From a checkpoint of a small CTC audio transcriber.
Model: 9.07M parameters, arch conformer, norm rmsnorm, activation swiglu, layers 16, width 160.
Training: adamw at rate 0.0015, 4000 steps, batches of 64.
Data: 26041 training examples, 9.8 epochs.
Rows from block 5 of a small CTC audio transcriber, named by matrix and row number. Rows with one number belong to one neuron. Each number is 128 + 32 x the weight over its row's rms, rounded and kept within 0 to 255. All counts start at 0.
After each neuron's rows are labels from the 100 clips, of 14976, where the neuron reaches its largest size: "strongest on" is what is common among them. Only what is clearly more common there than usual is listed. The data: short read English sentences (LibriTTS-R). In brackets: how many of the 100.
# gate: first MLP gate (model.blocks.5.ff1.gate.weight, 416x160), inputs 0-159
# fc1: first MLP up (model.blocks.5.ff1.fc1.weight, 416x160), inputs 0-159
# fc2: first MLP down (model.blocks.5.ff1.fc2.weight, 160x416, transposed), outputs 0-159

gate.410 [132 131  84 153 119  79  88 179  73 142  94 104 178 118 105 146 129 133 118 138  97 157  99 161 168 125 112 100  60 122 125 132 111 131 175 108 169 140  94 143  83 136  82 108 119 102 120  94 118 125 146  70 103 135 113 111 154 109 113 122 155 135 130 119 138 154  76 138  83 138 116 160 117 124 154 125 167 182 145 128 148  46  97 160  55  97 176 107  90 143 123  71 174 132 147 193 109  66  97 192 151  80 160 129 105 198  56 134 105 126  85 103 109 140 130  75 114  73 141 133  91 153 134 127 206 140 153 176  75 101 132 143 112 107 151 149 142 182 189  88 199 126  95  93 103 131 140 130 132 153 110 136 174 147 124 169 132 152 120 109]
fc1.410 [132 132  77 161  41 131 172 132 153 111 129 132 175 146 135 125 111 110 113 127 173 135 150 136 116  89 139 167  79 155  64 194 186 109 139 133 118  90 169  82 146 193 109 130 116 132 137 162  75 100 123 145  63 146  89 139 174 122  87 144 132 150 105  99  98 122 214 122 102 124 179 208 103  83 191  75 122 134 115 116 134  91 151  98 184  99 145  95 181 163 122 163 147 121 113  77 114 113 171 147 178 198 138 164 140 124  94 145 166  90 139  94 219 140 128 121  89 104 142  98 163 147 104 153 169 150 131 144  86 134 152 127 118 111 151 174 144 136 121 138  96 118 182  99 113 122 117 125 107 116 103  83 144 149 126 105 165 116 108 101]
fc2.410 [103 143  96 149 149  92 163 146 132 135 106 124 119  56 147 173 106 122 137 123  83 126 139 111 115 143 163 157 101 159 131 140 115  82 100 174 131  61 148  84 129 228 141 116  94 107 132 103 171 173 143 118 142  74  39 161 188 110 125 151 210 151 133 190 138 163 181  69  93 146 137 145 166 119 162 143 124 145  92 107 128  89  87 134 142  39 114 112 121 194  92 121 157  85  95 152  79 155 178 150 190 149 131 142 171 140 147 111 145 122 144  82 122 136 121 114  76 133 155 124 136 124 132 133 112 102 132 118  93 116 134  99 102 169 107 141 123 126 145 114 108 153 198 131 159 142 131  89 115 114 155  89 161 191 112  80 138 139  67 114]
strongest on: the word "it" (33); the word "was" (25)

gate.374 [145 169 137 164 125 120 130 136  82 126 148 147 123 120 128 106 156 118 121 116  74 140  88  93 142 144 141 113 145 116 104 127 136  91 113 124 116 108 114  90 125  97 158 197 148  84 170 114 137 122 176 157 141  78  75 176 132 162 164 181 145 152 139  59 148 195 131 126 146 100 174 133 138 153 132 100 153  80 139 110 143 120 130 168 101 192 144 101 204 129 136 118 140 147 149 125 143  93 134 123 202 164 136 113 134 108  96 110 147  57 186 182 182 145  87 127 128 223 176 125  87  89 183 184 236 137 100 125 120 103 141 180 131 105 175 120 145 135 123 131 100 125 148 111 110  63 128 145 113  70 149 114 104 182 112 131 149 127 172 121]
fc1.374 [167 123 123 134 132 157 125 157 108 136 119  94  94 134 144 118 102 141 161 124 143 173 115 112 128 150  94 118  95  86 123  59 128 165 152 104 113 176 134 115 108 146 115 104 164 152 132  98 186 191 119 143 147 116 102 168 167 153 114  88  99  96 106  57 111 153  97 140 178 152 206 148 136 139 131 139 120 110 147  69 103 103 143  88  68 128 168 113 149  88 145 180 121 115 117 149 147 110  95 118 167  76 156 112  68 124 131 181 178 107 148  97 199  82 136  60 122 166 177 104 174 156 179 144 182  69 121 164 162 155 167 160 125 133 234 137 203 142 149 134 131 140 152 112 140 137 152 150 132  79 167 102  93 112 109 101 153 130 157  96]
fc2.374 [133 125 163 116  94 117 137 126 179 148 151 124 164 110  95 164 142 110 109 133 104 161 112 141 151 165 169 125 144 148 135 122 168 110 148 134 121  95  96 100 173 186  76 111  75  98  76 125 173 154 164  93  99 122 145 121 106 119 132 137 116 109 142  79 152 136 114  54 101  69  59 107  92 114 142 153 112 126  95 132  91  88  53  99 136 159 152  90 114 131  70 163 111 135 168  69 122 183 147 150 115 105 113 173 153 139 162 141 110 180 155  85 131  82  92  65 153 102 167 187 114 146 166  96 101 124 124 152  82 136  78  91  46 192  63 121 106 107 151 110 122  71 181 120 163 166 129  76 133 136 158 103 145 125 104  92 131 138 159 172]
strongest on: voice: male (76)

gate.327 [123 109 103  94 140 127 166 139 207 148 137 154 143 125 169 134 146 113 135 152 123 183 176 135 131 106 108  99 165 142  94 157 148 146  95 152 129 104 129  90 189 153 142  79 142 157 133 170 136  91 133 114 115 102 127 134 179 108 136 106 140 110 100 189 113 149 117 158 141 110  54 170 207  48 176 113  98 133 154 105 189  43 136 134 168 176 139  84 174 124 125  74 120 160 159  45 137 133 179 150 149 167  74 170 133 125 110 150 205  84  79 122 143  83 126 115 138  72  78  76 112 114 126 184 102 148 150  98 141 128 141 148 139 120 126 173 109 154 138 116 143 132 143  68  84 140 124 140 114  90 159 136 172 148 133  95  99 117 131 103]
fc1.327 [ 94 197  85 141 147 105 133 140  72 151 119 146  76 103  87 118 112  99 127 122 178 175  71 108 146 161 110 111 148 107 108 100  69 116 194 159 142 160  97 151 125 112 111  87 119 107 104 175 141 148 132 155  92 216  89 182 118 145 132 111 109 124 135 107 140 131 118 129 125 205 138 119 129 152 136  89 153 172 166 155  90  77 157 134  92 139 148 221 133 149 202 158 154 114 180 123 144  84 104 209  88  69 119 173 113  96 159 103 157 187 149 108 163 148 150  93 117 122 130 166 150 188 151 131 147  71  90 119 131 121 121 145 118 149 187 154 143 126 115 110 199 117 103 147 148 101 106 110 129 122 133 141  79 107  98 150 148 118 162 130]
fc2.327 [130 110 101 105 138  77 105 112  83 138  86 110  64 147  67 122  88  92 148  98 135 191  42 113 152 104 180 130 142  62 126 181  93 112 167 121 116 153 136 118 154 151 110  85  53 132 152 137  95  80 136  85 167 133 117 108 141 177 141 119 142 126 146 118 132  66 137 111 116 185 153 155 147 150  96 119 103 132 124 132 133 148 125 161 126  33 115 119 128 106 102  73 166 124 117 137  80 207 197 115 114 129 119  86 110 176 140 121 195 159  78  71 116 158  40 119  88 132 145 217 107 120 108 133  88 141 144 144 100 160  88 114 140 159 126 131 128 155 126 153 182 131 104 103 110 154 122 114 153 136 127 142  98 127 144 139 109 155 115 145]
strongest on: voice: female (86)

gate.19 [164 173 141 163 144 104 119 116  79 195 146  84 113 158 168 175 145 117 157 163 144 197 140 109 111 111  96 118  64 162 134 125 117 140 175 144  64 114  97  71  85  89 107  94 129 171  82  99 107  47  97 133  79 142 107 166 134 153 110 170 124 116 148 111 166 124 151 153 131 117 147 122 133 153 114  66 147  93 108 175  67 144 158  93 117 138 161 147 121  93 126 133  85 109 114 106 162 105 125 180  75 111 109 139 123 107 153 138  61 148 105 121 108 157  91 191 181  81 119 148 121 123 112 112 155 134  93 123 121 118 129 101 144 122 199 190 170 216 120 160  61 135 106  79  78 123 164 161 117  88 121 116 154 124 102 155 124 133 165 104]
fc1.19 [144 106  77 143 102 141 113 119 225 133 135 164  98 108 124 150  85 144 134  91 107 136 147 102 114 151 138 129 155  93  46  94 121 135 125 148 188  78 144 177 158 148 161 151  82 141 148 187 170 182 110 126 182 160  76 139 166 131 169 114 140 140 130 166  57 118 185 144 135 183 136 125 151  86 110  92 127 163  95  72 112 111  97 138 158 103  74 169 140 166 146 117 123 115 112  88  68 116 179 144  80 155 153 125 175 113 202 117 180 121 130 109 153 142 184  99  87 190 166 139 131 147  82 105 111 120 142 102 156 144 138 175 136 157  77 116 136  84 178  98 145 124 161 140 167 120 163 146 133 129 104 142  77 124 143 123 157 135  75 156]
fc2.19 [108 165 151 138  98 136  79 145 155 118 155  96 132 132 145 193 130  96 173 138 179 134 164 179 155 152  18 184 133 107  90 159 144 181 138 136  73 137  78 157 103 142 147 130 176 214  66 183 130 121  71 161 163  88  77 132 152 115 122 146  92 137 120  94 172  91 126 125 181 164 151  81 144 139 100  84 145 133 127 165 131 139 184 155 117 110 126 146 154 113 101 113 136  97 125  94 122 207 141 113 128 156  94 117 141 120 127 129 124 146 140 144 146 147 161 144 149 100 118 180 125  96 103 133 185 128 178 137 170 135 182 104 181 146 113 103 159 163  94 171 100 154 119 149 106  81 175 103 126 104 125 179 137 119 199 148 164  92 136 124]
strongest on: voice: male (73)

gate.198 [125 108 118 104 104 120 138 161  91 156  93 148 129  78 107 207 135 120 127 155 180 192 104 163 146 125 163 131 122  44 124 155 132 191 163 165 116 126 162  79 163 158 143  85  99 132  88 132 135 139 169 119 136 123 147 162 140 131 164 157 106  90 127 147 162 101 142 208 135 169 123 190 111 106 136 102 108 137 100 113 166 140 134  75  46 134 131 121 142 197 126 152 181 167 184 140 105 144 163 143 115 125  87 173 164 118 138 174 147 113  90 133 156 109 152 103 139 138 127 192 112 161 116 159  70 119 125  97 130 126 112  94 135 101 111 132 115 167 181  99 207 177  71 117 173 142 106  90 112 179 162 108  82  92  92  89 106  94 144 142]
fc1.198 [137 141 193 158 166 126 113 138 116 102 161 106 140 120 154 128  72  94 170 160 161 131 127 154 118 104  82 147 122 173 124  76 155 132  90  96  84  64  87 120  97  82 169 124 155  54 165 120 209 118  46 138 103 113 140  95  93 126 111 173 150 156 148  72 139 123  74 103 133 130 116  54 147 134  95 164 156 128 158 114 105 147 139 160 160 120  73 155  95 108 123 125 162  96  72 142 116 144 166  89 162  65 141 115 119  97 142 116 105 152 154 107 154 126 169 133 160 110 120 117 113 139 173 139 148  52 124 154 145 205 146 161 100 138 129  88 125 112  91 157  96 142 121 132 141 115 190 121 121 154 136 197 157 150 153 211 148 158 115  91]
fc2.198 [ 94 210 183  73 130  85 115 151 102 182  92 133 129 136 166 165 138 117 124 172 107 143 147 149  74 119 129 163 121 170 114 125 129 186 153 126 110  74 124  87  58 110 136 163 125 179  73  93  66  66 156 144  83 131  97 146 145 177  98  94 205  96 137 161 195 136 132 166 137 144  91  89 138 133 126  97 186  93 139 136 113  79 157  98 188  94 135 133  64 116  93 124 172 160 125 149 184 172  87 146 139  77 151  86 140 159 121 143 123 171 171 148 130 106  82 165 157  98 144 136 138 108  98 159 151 170 120 132 172 122 150 162 130 138 110 148 137 151  83 169  99 109 139 118 107  75 132 170 106 159 115  95 140 167 121 131 157 118 116 100]
strongest on: voice: female (81); the word "you" (68)

gate.171 [ 71 103 121 150 117 130 113 118 130 140 105 125 133 128 108  88  95  51 107  79 144 118  65 140 108 161 131 116 121 139 114 148 103  89 137 143 133 138 108 173 126 157 148 144  89 175  44 151  82 168 160 173 140 114 182 150  68  99  93 170 178 170 150 169 134 103  88 114 130 123 161  92 149 176 168 129 124 107 134  99  75  89 124 103 114 159 133  71 211 104 139  78 140 125 161  63 106  99  55 123 126 103 135 149 123  99  77 102  86 137 101 140  62 110 172 116 150 116  50  78 150 118 118 141 115 137 137 125  86  64 132 139 125  46 171 102  82 107 113 105 144 154 113 154 119  98  88 135  97 130  84  93 150 117 123  89 138 116 150 117]
fc1.171 [126  79  76 160 102 137 188 193 155 169 110 132 133 145 135  56  93  97 111 129 134 105 153 108  92 166 136 164 100 138 130 199  93 158  92 166 131 172 117 204 152 125 156 107 129 161 116 151  76 181  99 142 164 114 162 189 127 142 149 120 159 142 146 131 130 196 132 118 144 177 142 137 120 174 135 110 120 117  98 101 104 115 162 135 117 154  84  73 173 191 135 115  84 167 111  63 122  72  90 116 133  87  73 152 111 154 136 143 129 119  82 112 106 144 179 164 109 168 119  95 166 157 135 137 129 160 148 156 101  71 114 161 132  95 164 116 153 144 142  80 153  88 112 175  53 112 153 101 119  75  64  82 146 132 131 134  85 149 105 129]
fc2.171 [141 130 122 108  64 146 144 150 140 123 127 110 110 132 105 127 131 138 123 137 160 128 131 121 137 138 101 167 111  72 148 152  81 153  89 149 119 109  75 114 138 183 186 129  53 167  86 160 105 176 124 104 152 166 107 115 151 137  86  97 174 140 173 103 131 145 171  96 140 197 139 167  94 140 136 107 129 122 119 146 147 139 181 181 109  49  86 165 123 109 196 117 141 113  77  97 186 146 153 202 103  94 117 145 144  85 211 129 132 152  51  93 147 147 133 172  64 107 112 128  85 161 142 140 156 207 148 125 110 116  68 146 138 128  75 120 151 118 127 104 128 113 168 149  84 113 188 162 107 168 130 114  89 131 106 144  74 104 109 128]
strongest on: the word "it" (32)

gate.404 [120  94 142 133  60  97  84 107 139  56  72 110 116 116 135 155 151 122  91  93 157 122 119  67 138 110  70 141 131 208  99 149  97 154 116 178 111  96 131 213 104 119 128 121  83 144 151 113 117 185 130 146 156 169  90 121 146 135 122 139 125 163 112 126  93  30 117 108  95 196 179 136 190 152  94 145 171  78  60 119 112 150  69 122 140  97  91 114 144 140  82 147 130 215  84 102 122 124 153  80 140 143 208 148 159 153 124 130 124 132 144 146 118 148 164 149  96 143 152 156 163 135 131 146 101 146 128 127 132 166 120  95 144  81 166 136 165  99 163 113 154 139 112 133 133 142 178 139 171 127 113 151 159 123 176 116 118 158 166 166]
fc1.404 [139  85 172  86 113 163 138 157  92 130 125 120 121  97  99 145 187 156 112 140 125  89  98 111  92 116  81 150 121 141 165 160  98  88 184 197 145 132 120 131 159 109 154  98 184  97 123 115 197 155 134 169 188  76 127 166  74 121  98 110 115 132 177 184 161 103 130 136  97 164  64 134 157  75 132 156 176 131 138 117 119 172 115  89  97 129 136 112 116 129  92 112 190 214 127 145 172 155 178 108 187  97 138 124  93 104 160  63 142 112 135 217  96 114 123  95 109 107 175 133 129 162 145 116 124 121 150 146 114 158 169  63 121 142 168  55 125 104 134 136 129 123  86 125 125 174 101 112 149 149 159 121 135 120 104  79 161 121 175 117]
fc2.404 [125 143 176 140 194 119 165 191 123 154 136 188 135 190 134  84 116 128 100 146 149 100  97 158 142 187 157 154 171 156 121 171 113  79 124 126 156 132 125 162 183  97 114 131 125  69 181 137 133 176 198 156 188 154 158 132  97 152 147  99 188 133 156 107 126 165 112 105 107 133 104 126 193 153 133 174 168 152 153 144 140 145 119 162 103  84 158 116  98  80 148 116 119 153  91 146 147 124  39 176 166 136 127 133 102 180  94 148 138 186 158 136 140 146 123 124 141 125 142  60 163 121 174 132 179 113 172 140 140 149 144 167 152 166 177 114 164 141 135 146 163 156  51 140 121 197  93 171 121 116  89 130 159 156 125 155 114 166 151 131]
strongest on: voice: female (88); the word "she" (35)

gate.361 [131 160 192 115 143 155 104 124 119 191 138 139  92 170  54  94 109 140 158 160  93 159 122 152  57 123 185 110 154 123 164 170 139  51  93 162 135  98  95 159 103 146 176 134  74 134 158 127 108 124 160 125 132 124 116 125 156 125 130  94 100 141 158 112 103  68 107  82 148 110 131 127  96 142 177 147 163 115 157  94 158 152  55 146 125  99 125 190 156  81  78 135 144 112 107 167 135  99 200 155  93  99 166 135 175 121 109 137 167 190 119  54 137 130  62 124 125 160 140  80  93 109 181 167 103 135 127 136 123 139 123 110 129 121 134 129 107 223 163 172  90 127 122  93  67 125 138 128  99 129 123 110 190 139 119 115 180 138 143 129]
fc1.361 [149 114  99 144 160 221 187  67 110 164 126 116 163 134 145  88 102  92 121 148 182 116 151 167 145 129 128 130 120 115  94 131 152  91 192  94 151 109 106 126 167 148 164 147 135 143 171 128 115 119 136 192 130 181 142 131 121 137 104  98 117  76 122 170 169 185 106 136 116 143 128 117 100  80 191  91 103 121  92 128 144 209 118  52 161 159 171 107 114 158 117 158 168 133  96 193 124 117 137 115 107 116  89 141 135 128  59 137 210 142 133 114 139 129 133 167  85 142 137 138 163 188 166  95  31 107 117  90  92 166  82 140 180 148 157 116 168  98  96 116 158 155 104  82 139 148 108 123 137 108 155 113  96 119 132  88 102 140 142 116]
fc2.361 [108 106 175 147 102 175 125 136 102  96 145 171 129 161 125  87 117 143 148 149 166 101 169 116 155 109 135 152 130 143 182 115 146 127 124 187 121 177 150 205 148 122 114 163  67 172 196  93 121 160 158 158  92 151 101 122 160  98 129 104 116 209 125 109  74 117  70 112 120 104  47 128 102 157 142 145 146 101  70 112 164 106 118 100 125 142 128 135 144 108 139 167 155 153 129 148 127 149 132 107  70 116 143 131 166 114 144 161 151  91 131  98 108 121  88 115  89  49 165 129  66 136 173 100 120 135 153 187 171 170  85  48 123 154  82 187 135 101 159 160 176 170 123 179 114 123 193 145 117 145 113 134 147 121 115 146 137 139  97 192]
strongest on: voice: male (85)

gate.108 [126 136 187  85 113 147 154 142  80 141 119 175 171 143 175 122  93 167 118 132 116 125 137 106  80 100 100  94  82  64 180 100 181 127 169 171 112 116 104  92 128  98 194  96 152  64 103 112 123 111 170 173 188 118 140 182 100 181 109 114 161  98 171 150 149 168 127  86 121 153 163 125 137 160 151 107 204  85 102 104 152 163  85  95 155 134 153  99 151 130 141 136 139  71 186 146 133 111  73  97  96 126 108  94  78 136 151 118 143 110 178 172  99 146 147 139 173  95 182 185 120 170 163 113 175 170 144 109 145 123 104 111 109 121 159 102 109 155 107 125 168 160 189 154 109 118 122 135 190  97 140 104  85 140 122 138 142 182 100 102]
fc1.108 [125 121  99  52 160 119 123 137 142 137 146 128  51 103 171 130  86 142  97 106  32  90 108 113 148 153 166 140 141  90 151 104 159  76  73 126 144 129 128 109 148 111  81 142 161 117 106 138 148  96 154  84 110  72 166  99 143 125 185  67 132 173 135 137 191 132 169 174 127  82  89 140  49 162 104 155 129 133  81 126 142 145 151 155 104 106 135 123  96 122  93 170  93  77 169 146 170 111 151 114 145 125 215 113 119 172 201 114 143  93 174 112 151  86 127 131 135  91  78 142 125  86 153 160 130 122 128 121 128 106 154 163  96 119 143 104 145  88 183 114 125 141 117 215 113 112  97 135 137 132 101 119 136 159  94  81  80 155 147 149]
fc2.108 [ 98  82 164 112  74 137 146 110 142 142 126 131 141 138 156 160 121 123 134  92 166 111 185 120 125  78 110  76 121 110 141 129 161 140 144 151 112 109 140 116 122  91 125  49 155 126 135 119 130 151 172 104 148  77 180  85 158 199  28  86 108 145 120 135 155 161 128 127 145  59 192 180 149 152 178 125 130  94 106  86 122  85 142  67 133 126 126  91 138 107  59 150 139 160 155 126  87 178  91  74 133  99 117 120 122 121  40 142 158 144 163 129 153 104 157  93 131 174 152 189 149 137 179 112 148 123 143 109 126 139 141 158  93 137 111 127 150 183 115 117 126 140 195 134 163 164 158  77 176  95 189 100 106 136 144 110 120 184 151 104]
strongest on: voice: male (73)

gate.161 [133 132 134 121 147 134 172 117 137 175 106 115  80 156  91 134 197 160 102 133 115 107  82 134 129 105 104 112  79  73 205  87 125 177 202 113 130 162 104  88 128 159 188 176 144 153 126 105 107  84  85 145 111 119 157 156 183 174 154 153  70 118 103 160 211  90 134  88 146 144 179  67 136 115  80 119 132 108 108  83 170 161 164  74  84 166 135 122 150 162  77  92 108 130 110 157 131 173 168 115 117 125 123  90  83  95 121 144 115 102 154 128  89 127 128 127 187 128 156 181  84 152 124 184  73  89 111  90 187 108 127 103 141 161 110  94 121 102 126 116  72  95 116 102 105 126 123  96 143 123 114 132 111 142 109 166  79 152 165 140]
fc1.161 [152 130 133 144 111 141 149 145 106 148  92 116  81 165 180  74 121 114 141 149 210 136 154 122 108 102 107 152 139 130  95 135  55 120  97  85  63  80 131 149 120 104 126 115 123 119 157 164 131 126  98 104 187 108  91  63 120 141 102  91 132 108 192 124  94 101 119 110 132 153  99 148 138 126 132 148 105  82 138 167 152 148 115 140 126  74 109 104 138 123 184 183 158  70  91 194 133 138 181 158 111 111  73 118 141 168 120 141 167 170  72 180 114 136 105 233  66 148 133 112 139 123 132 144 124 130  93 162 101 146 157  96 111 152 137 214 178 134 162 134  77 185 100 114 140 166 173 101  94 140 160 133 111 107 143 149 126  87  81 120]
fc2.161 [136 166 174 156 120 117 128 169 116 134 127 146 142 127 194 103 166  95 150 178 178 132 135 143 117 103 110 124 232  81 151 206 114 101 118 108  87 120 144 165  90 131 157  45 152 110 174 106 130 133 140 122 175 119 152 135  79 164 122 131 169 140 116 164 124 145 126 160 170 190  65 193 140 155 138 121 123  92 104 178 167 110  83 195 133 142 136 143 139 144 131 127 168  92 195 171 132 138 142 121 106 176 140 138 145 177 118 136 138  99 121 144 111 122  70 137 123 164 132 129 135 101 115 129 110 139 137 160  97 143 171 104 201 148 143 156 169  97 147 198  87 168   9 133 118 143 127 127 140 144 157  99 144 112 119  89 129 113 133 149]
strongest on: voice: female (81)

gate.221 [142 147 146 145 155 133 124  80  66  88 161 118 151 127 124 134 195 130 115 148 125 119 100 142 184 108  91  74 153 128 158 119 104  92 152 151 100  75 131  49 149 145 142 136 172 122 122 130 103  82 213 144 158  98 164 104 154 144 125 152  23 132 124 130 131 143  98 146 140 127 123 166 106 151 126 155 143 162 163 126 164 173 105  68 117 130  82  94 150 119  95  92 141 150 190 155 137 114 176 154 200 158  33  99 139 167 109 160 156 112 128 221 138 142 122 159 145 106 101 111 100  92 135 181 149 109 115 107 176 144 154 156 149 132 153 153 160 113 149 138 196 132 167 149 115 148  78  59 165 122 140 125 157 142 139 108 127 170 114 115]
fc1.221 [172 111 103 165  81 191 116 102 206 103 123 134 147 159  73 140 156 127 139 110 125 159 104 176 107 111 128  63 160 187 104  92 142 128 129 168 116  84 130 131  87  90 144 106  94 129 166  52 139 128  92 132 156  98 112 130 194 131  99 146 143 139 111  70 133 215 124 107  87 133 163  91 106  85 142  98 135  68 145 118 161 143 137  58 136 179 144 124 118  98 107 111  65 147  94 100 117 115 117 124 172 136  96 141 115 128  89  80 135 125 123  93 197 133 147 106 125 139 130 150 130 148 182 134 119 133 106 144  52 170  94 168 123 140  80 168 141 194  95 142 120 103 152  50 118  87 152 150  97 129 190  77 107 106 130 147 120 128 115 126]
fc2.221 [ 98 150 180 161 139 127 106 109 151 161  71 131  92 102  60  77  97 129 105 148 106 102 128 106 125 178 186 133 143 183  91 125  98 116 199 136 188 152 122 158 109 145 174 149 156 138  64  80 105 174 164 153 117 215 121 141  93  98 130 106 170 104 166  88 135  78 128  67 136 145  75  77 129 135 150 124 160 115  97  89 132 127 130 115 138 142 139 155  91  94 135  85 131 175  88 151 154 123 128 171 183  86 133 152 120 143 162 133 113 135 111  86 100 106  75  89 109 104 116  90  70 125 101 108  79 110 119 181  97 109 131 151 116 160 149 207 110 100 107 154 120 123  85 116 104  57 144 182  90  93  95 141  94 119 121 121 120 106 165 153]
strongest on: the word "be" (50)

gate.26 [ 99 144 173 145 137 121 146 156 143 134 131 128 136 180 118 109 143 134  84  91 137  98  68 142  74 129  71 128  82 145 166 123  65 100  91 187 136 121 153 142  59 112 151 123 101 124 113  92  74 127  99 171 133 166  56 137 178 129 139 130  91 149 141 149  90  75 100 121 108 123 182 131 158 136 148 130 144 119 126  67  81 119 134 127 144 123 151 114 145 104  92 171 120 119  72 125  77  30  99 128 103  64 150 105 137 122  64 129  96 174 140 108 153 174 141 180 104 134 148 111 185  63 162 141 140 174 106 125  95  90 151 103 175 105 150 155 188 133 158 123  68 125  82 122 137 103 180 125 111  92  81  75 155 146  89 101 138 143 134 155]
fc1.26 [118 133 164 146 146  93 159 176 148 132  87  90 129 153 116 133 135  98 113  80 130 121  69 141 126 109 101 173 118 149 136 129  69 120  84 118 186 152 173 125  60 138 128 138 102 143 120 142 106 129  97 138 147 164  75 120 180 136 180 164  84 154 125 183 104  53 162  95 129 145 157 106 150  87  78 122 131 144 105 101  85 119 140 160 129 134 162 144 118 158  72 165 106  90 105  97  83  66  75 128  75  55 181 123 202 116  85 143  75 153 134  90 136 138 146 144 127 112  95 107 171  96 134 126  93 180 106 111  99  61 140 102 161  87 161 109 168 160 150 134  75 149  87 122 147 107 176 144 120 117  74  76 153 163  85  83 133 149 121 140]
fc2.26 [ 85 112 112  76 169 139 114 105 176  87 116 106 118 114 128 158 148 117 147 130  87 142 167 122 109 117  79 167  64 125 111 120  90 146  74 141 142 129  81 138 137 151 158 108 136 203  79 169 122 110  97 129 146 172  95 116 147  97  93  68 100 146 103 147  92 103 106 133 175 105 141 119 134 107 135  90 155 116 178 132  92 112  91 154 128 160  97 149 125 141 145 157 153  84  81  92 157 143 108 236 118 134 140  78 141  93 159 108 104  95  61 163  72 145  98 143  97 129  88 117 112 122  99 118 203 191  85  89 169  86  88 124 137 117 117 105 193 164 129 124 154 132 165 141 150 127 125 131  84 123 141  72 124 111  94 110 165  76  51 176]
strongest on: the word "it" (38); the word "was" (30)

gate.412 [145 110 105 126 124  73 149 175 201 166 138 150  96 143 132 209 124 124  98  93 164 165 142 179  96 154 137 172 140  94 142 113 193 114 137 110 122  91 118 184 124  14 132 147 136  55 172 139 187 138 143 133 116 106 100 139 137 131 165 155 192 166 111 142 163 130 149 193 144 125 170 131 153 142 103 109 171 155 117 146 132 164 100 163 102 149 105 106 113 174  95 116 131 132 142  88 127 192 127 116 177 128 148 110  82 165 151 155 106 137 175 112 140 101 112 163 131  52 174 114 120 170 175 118 143 155 143 144 116 135 151 141 119  97  92  44 114 213 163 105 158 142 172 125 175 148 123 129 127 107 137 112 109  90 137 160  97 132 134 127]
fc1.412 [199 167 119 162 222 144 155  89 132 156 114 160  84 100 160 188 164 127 148 168 158 162 109 126 112 101 113 123  88 129 157 128 113 155 155 159 165 101 176  84  96 140 170  60 192  72 105  81 155 120  86  97 139 122 178 162  86 143 117 120 130 140 112 107 184  61 134 119 147 168 177  93 134 124 108 149  98 153  87 122 150 160  66  99 156 158 141 134 144 130  75 135 140 129 127 172 138 175 199 116 134  71 125 117 153 144 130 139 127 113 125 100 161 122 115 123 153 150 162 121  89 164 158 171  78 113 204 123 103 161 101 137 130 105 183  82 198 104 127 111  80 133 131 125 147  75  81 141 162 161 154 103 117 118 120 141  97 110 129 108]
fc2.412 [125  88  88 106 112  96 143 110 122 119 135 122 175 219 132 137 162 113 147  76 116 107 111 131 125 117  80  78 136 186  94 114  98  86  72 113  91 100  91 143  85 104 175 114 115 133 106  78 128  90 145 129 152 122 128 177 149 150 113 140 151 145 162 186 164 139 114 112 146  87 159 109 191 100 117 100 169  55 119 121 128 138  60 172 115 186  63 100 184 171 104 139 113 103  64 203 103 159  94 135 173  98 129 108 106 156 120 103 156 165 122 176 120 103 130 145 153 155 162 132 161  94 139 182 157 160 142 104 152 156 132 146  95 119 111 110 121 169 128 124 111 122 150  65  91 184 138  58 166 112  76 135 152 176 148 117 142 167 121 157]
strongest on: voice: female (86)

gate.306 [127  83 134 105  83 141 118 114 165 143 169  69 130 142 172 188 123  93 103 121 135 163 161 155 133 141 128 140 128 125 133 171 202 150 106 113  71  78  86 127 120 106 148 116 168 117  93 175 142 132  86 108 111  98 126 182 110 126 119  96 148 123 110 130 195 157 132 118  90 132 172  78 132 136 108 147 145  98 138  86 181 171 144  60 171 102 161 134 164 162  66 157 108 134 145 111 117  99  76  52 202 105 134 150 132  70 129  71 130  96 186 130 187 129 178 145 173 165 150 160 138 189 131 123 127 124 130 118  68 145 104 134 126 123  95  23 150 108 110  84 119 131 123 119 139 101 104  74 130 134 107 122 145  96 173 118 121 182 124 132]
fc1.306 [104  75 123 113 137 160 126 131  91 161  87 168 108 128 155 111  93 154 177 131 108  57 112 108 100 128 102 117 154 110 134 164 112 133 149  95 204 115 164 129 186 188  86  87 157 131  53 133 114 152 158 114 160 110 125 131 110  76  90  55  95 132 153  78 109 178 138 112 159  81  76 165 116 121 132  75 124 136  91 190 183  80 129 122 148 145  93 116 133  98 124  89 148 105 186 169 144 124 136 181  59 140 164 176 125 143 209 173 132 113  91  89 146 122 151 132 111 152 130 115 140 107 144 109 136 174 143 151 102 114 128 165 118 147 146 143 106 141 130 166 185 124 151 143  61  57 133 104 153  72 169 165 161 152 133 133  84 142 124 143]
fc2.306 [134 131 118 176 140 140  82 133 173 123 196 143 125 116 112 140 141 137 212 183 120 134 113 127 166 159 116 139 139 107 180 131  68 160 172  97 140 144 170 123 112 145 116 109 106 120 147 134 175 119 149  46  84  97 197  88 124 141  88 173 124 151 135 101 118 152 153 145 159  84  95 102 127 134  97 163 121 116  90 148 139 145  81 122 194 140 118 170 110 113 122 138 169  91 110 142  94 147 211 152  92 172 174 136 147 127 161 167 157 144 146  92 150 117  61  82 143 150 141 140  97 105 144 100 151 135 178 152 150 140  89 157 123 149  52 135 196 151 109 157 152 108 201 138 126  93 156  87 149 181 172 154 128 168 177  60 146 146 118 137]
strongest on: voice: female (95); the word "me" (27)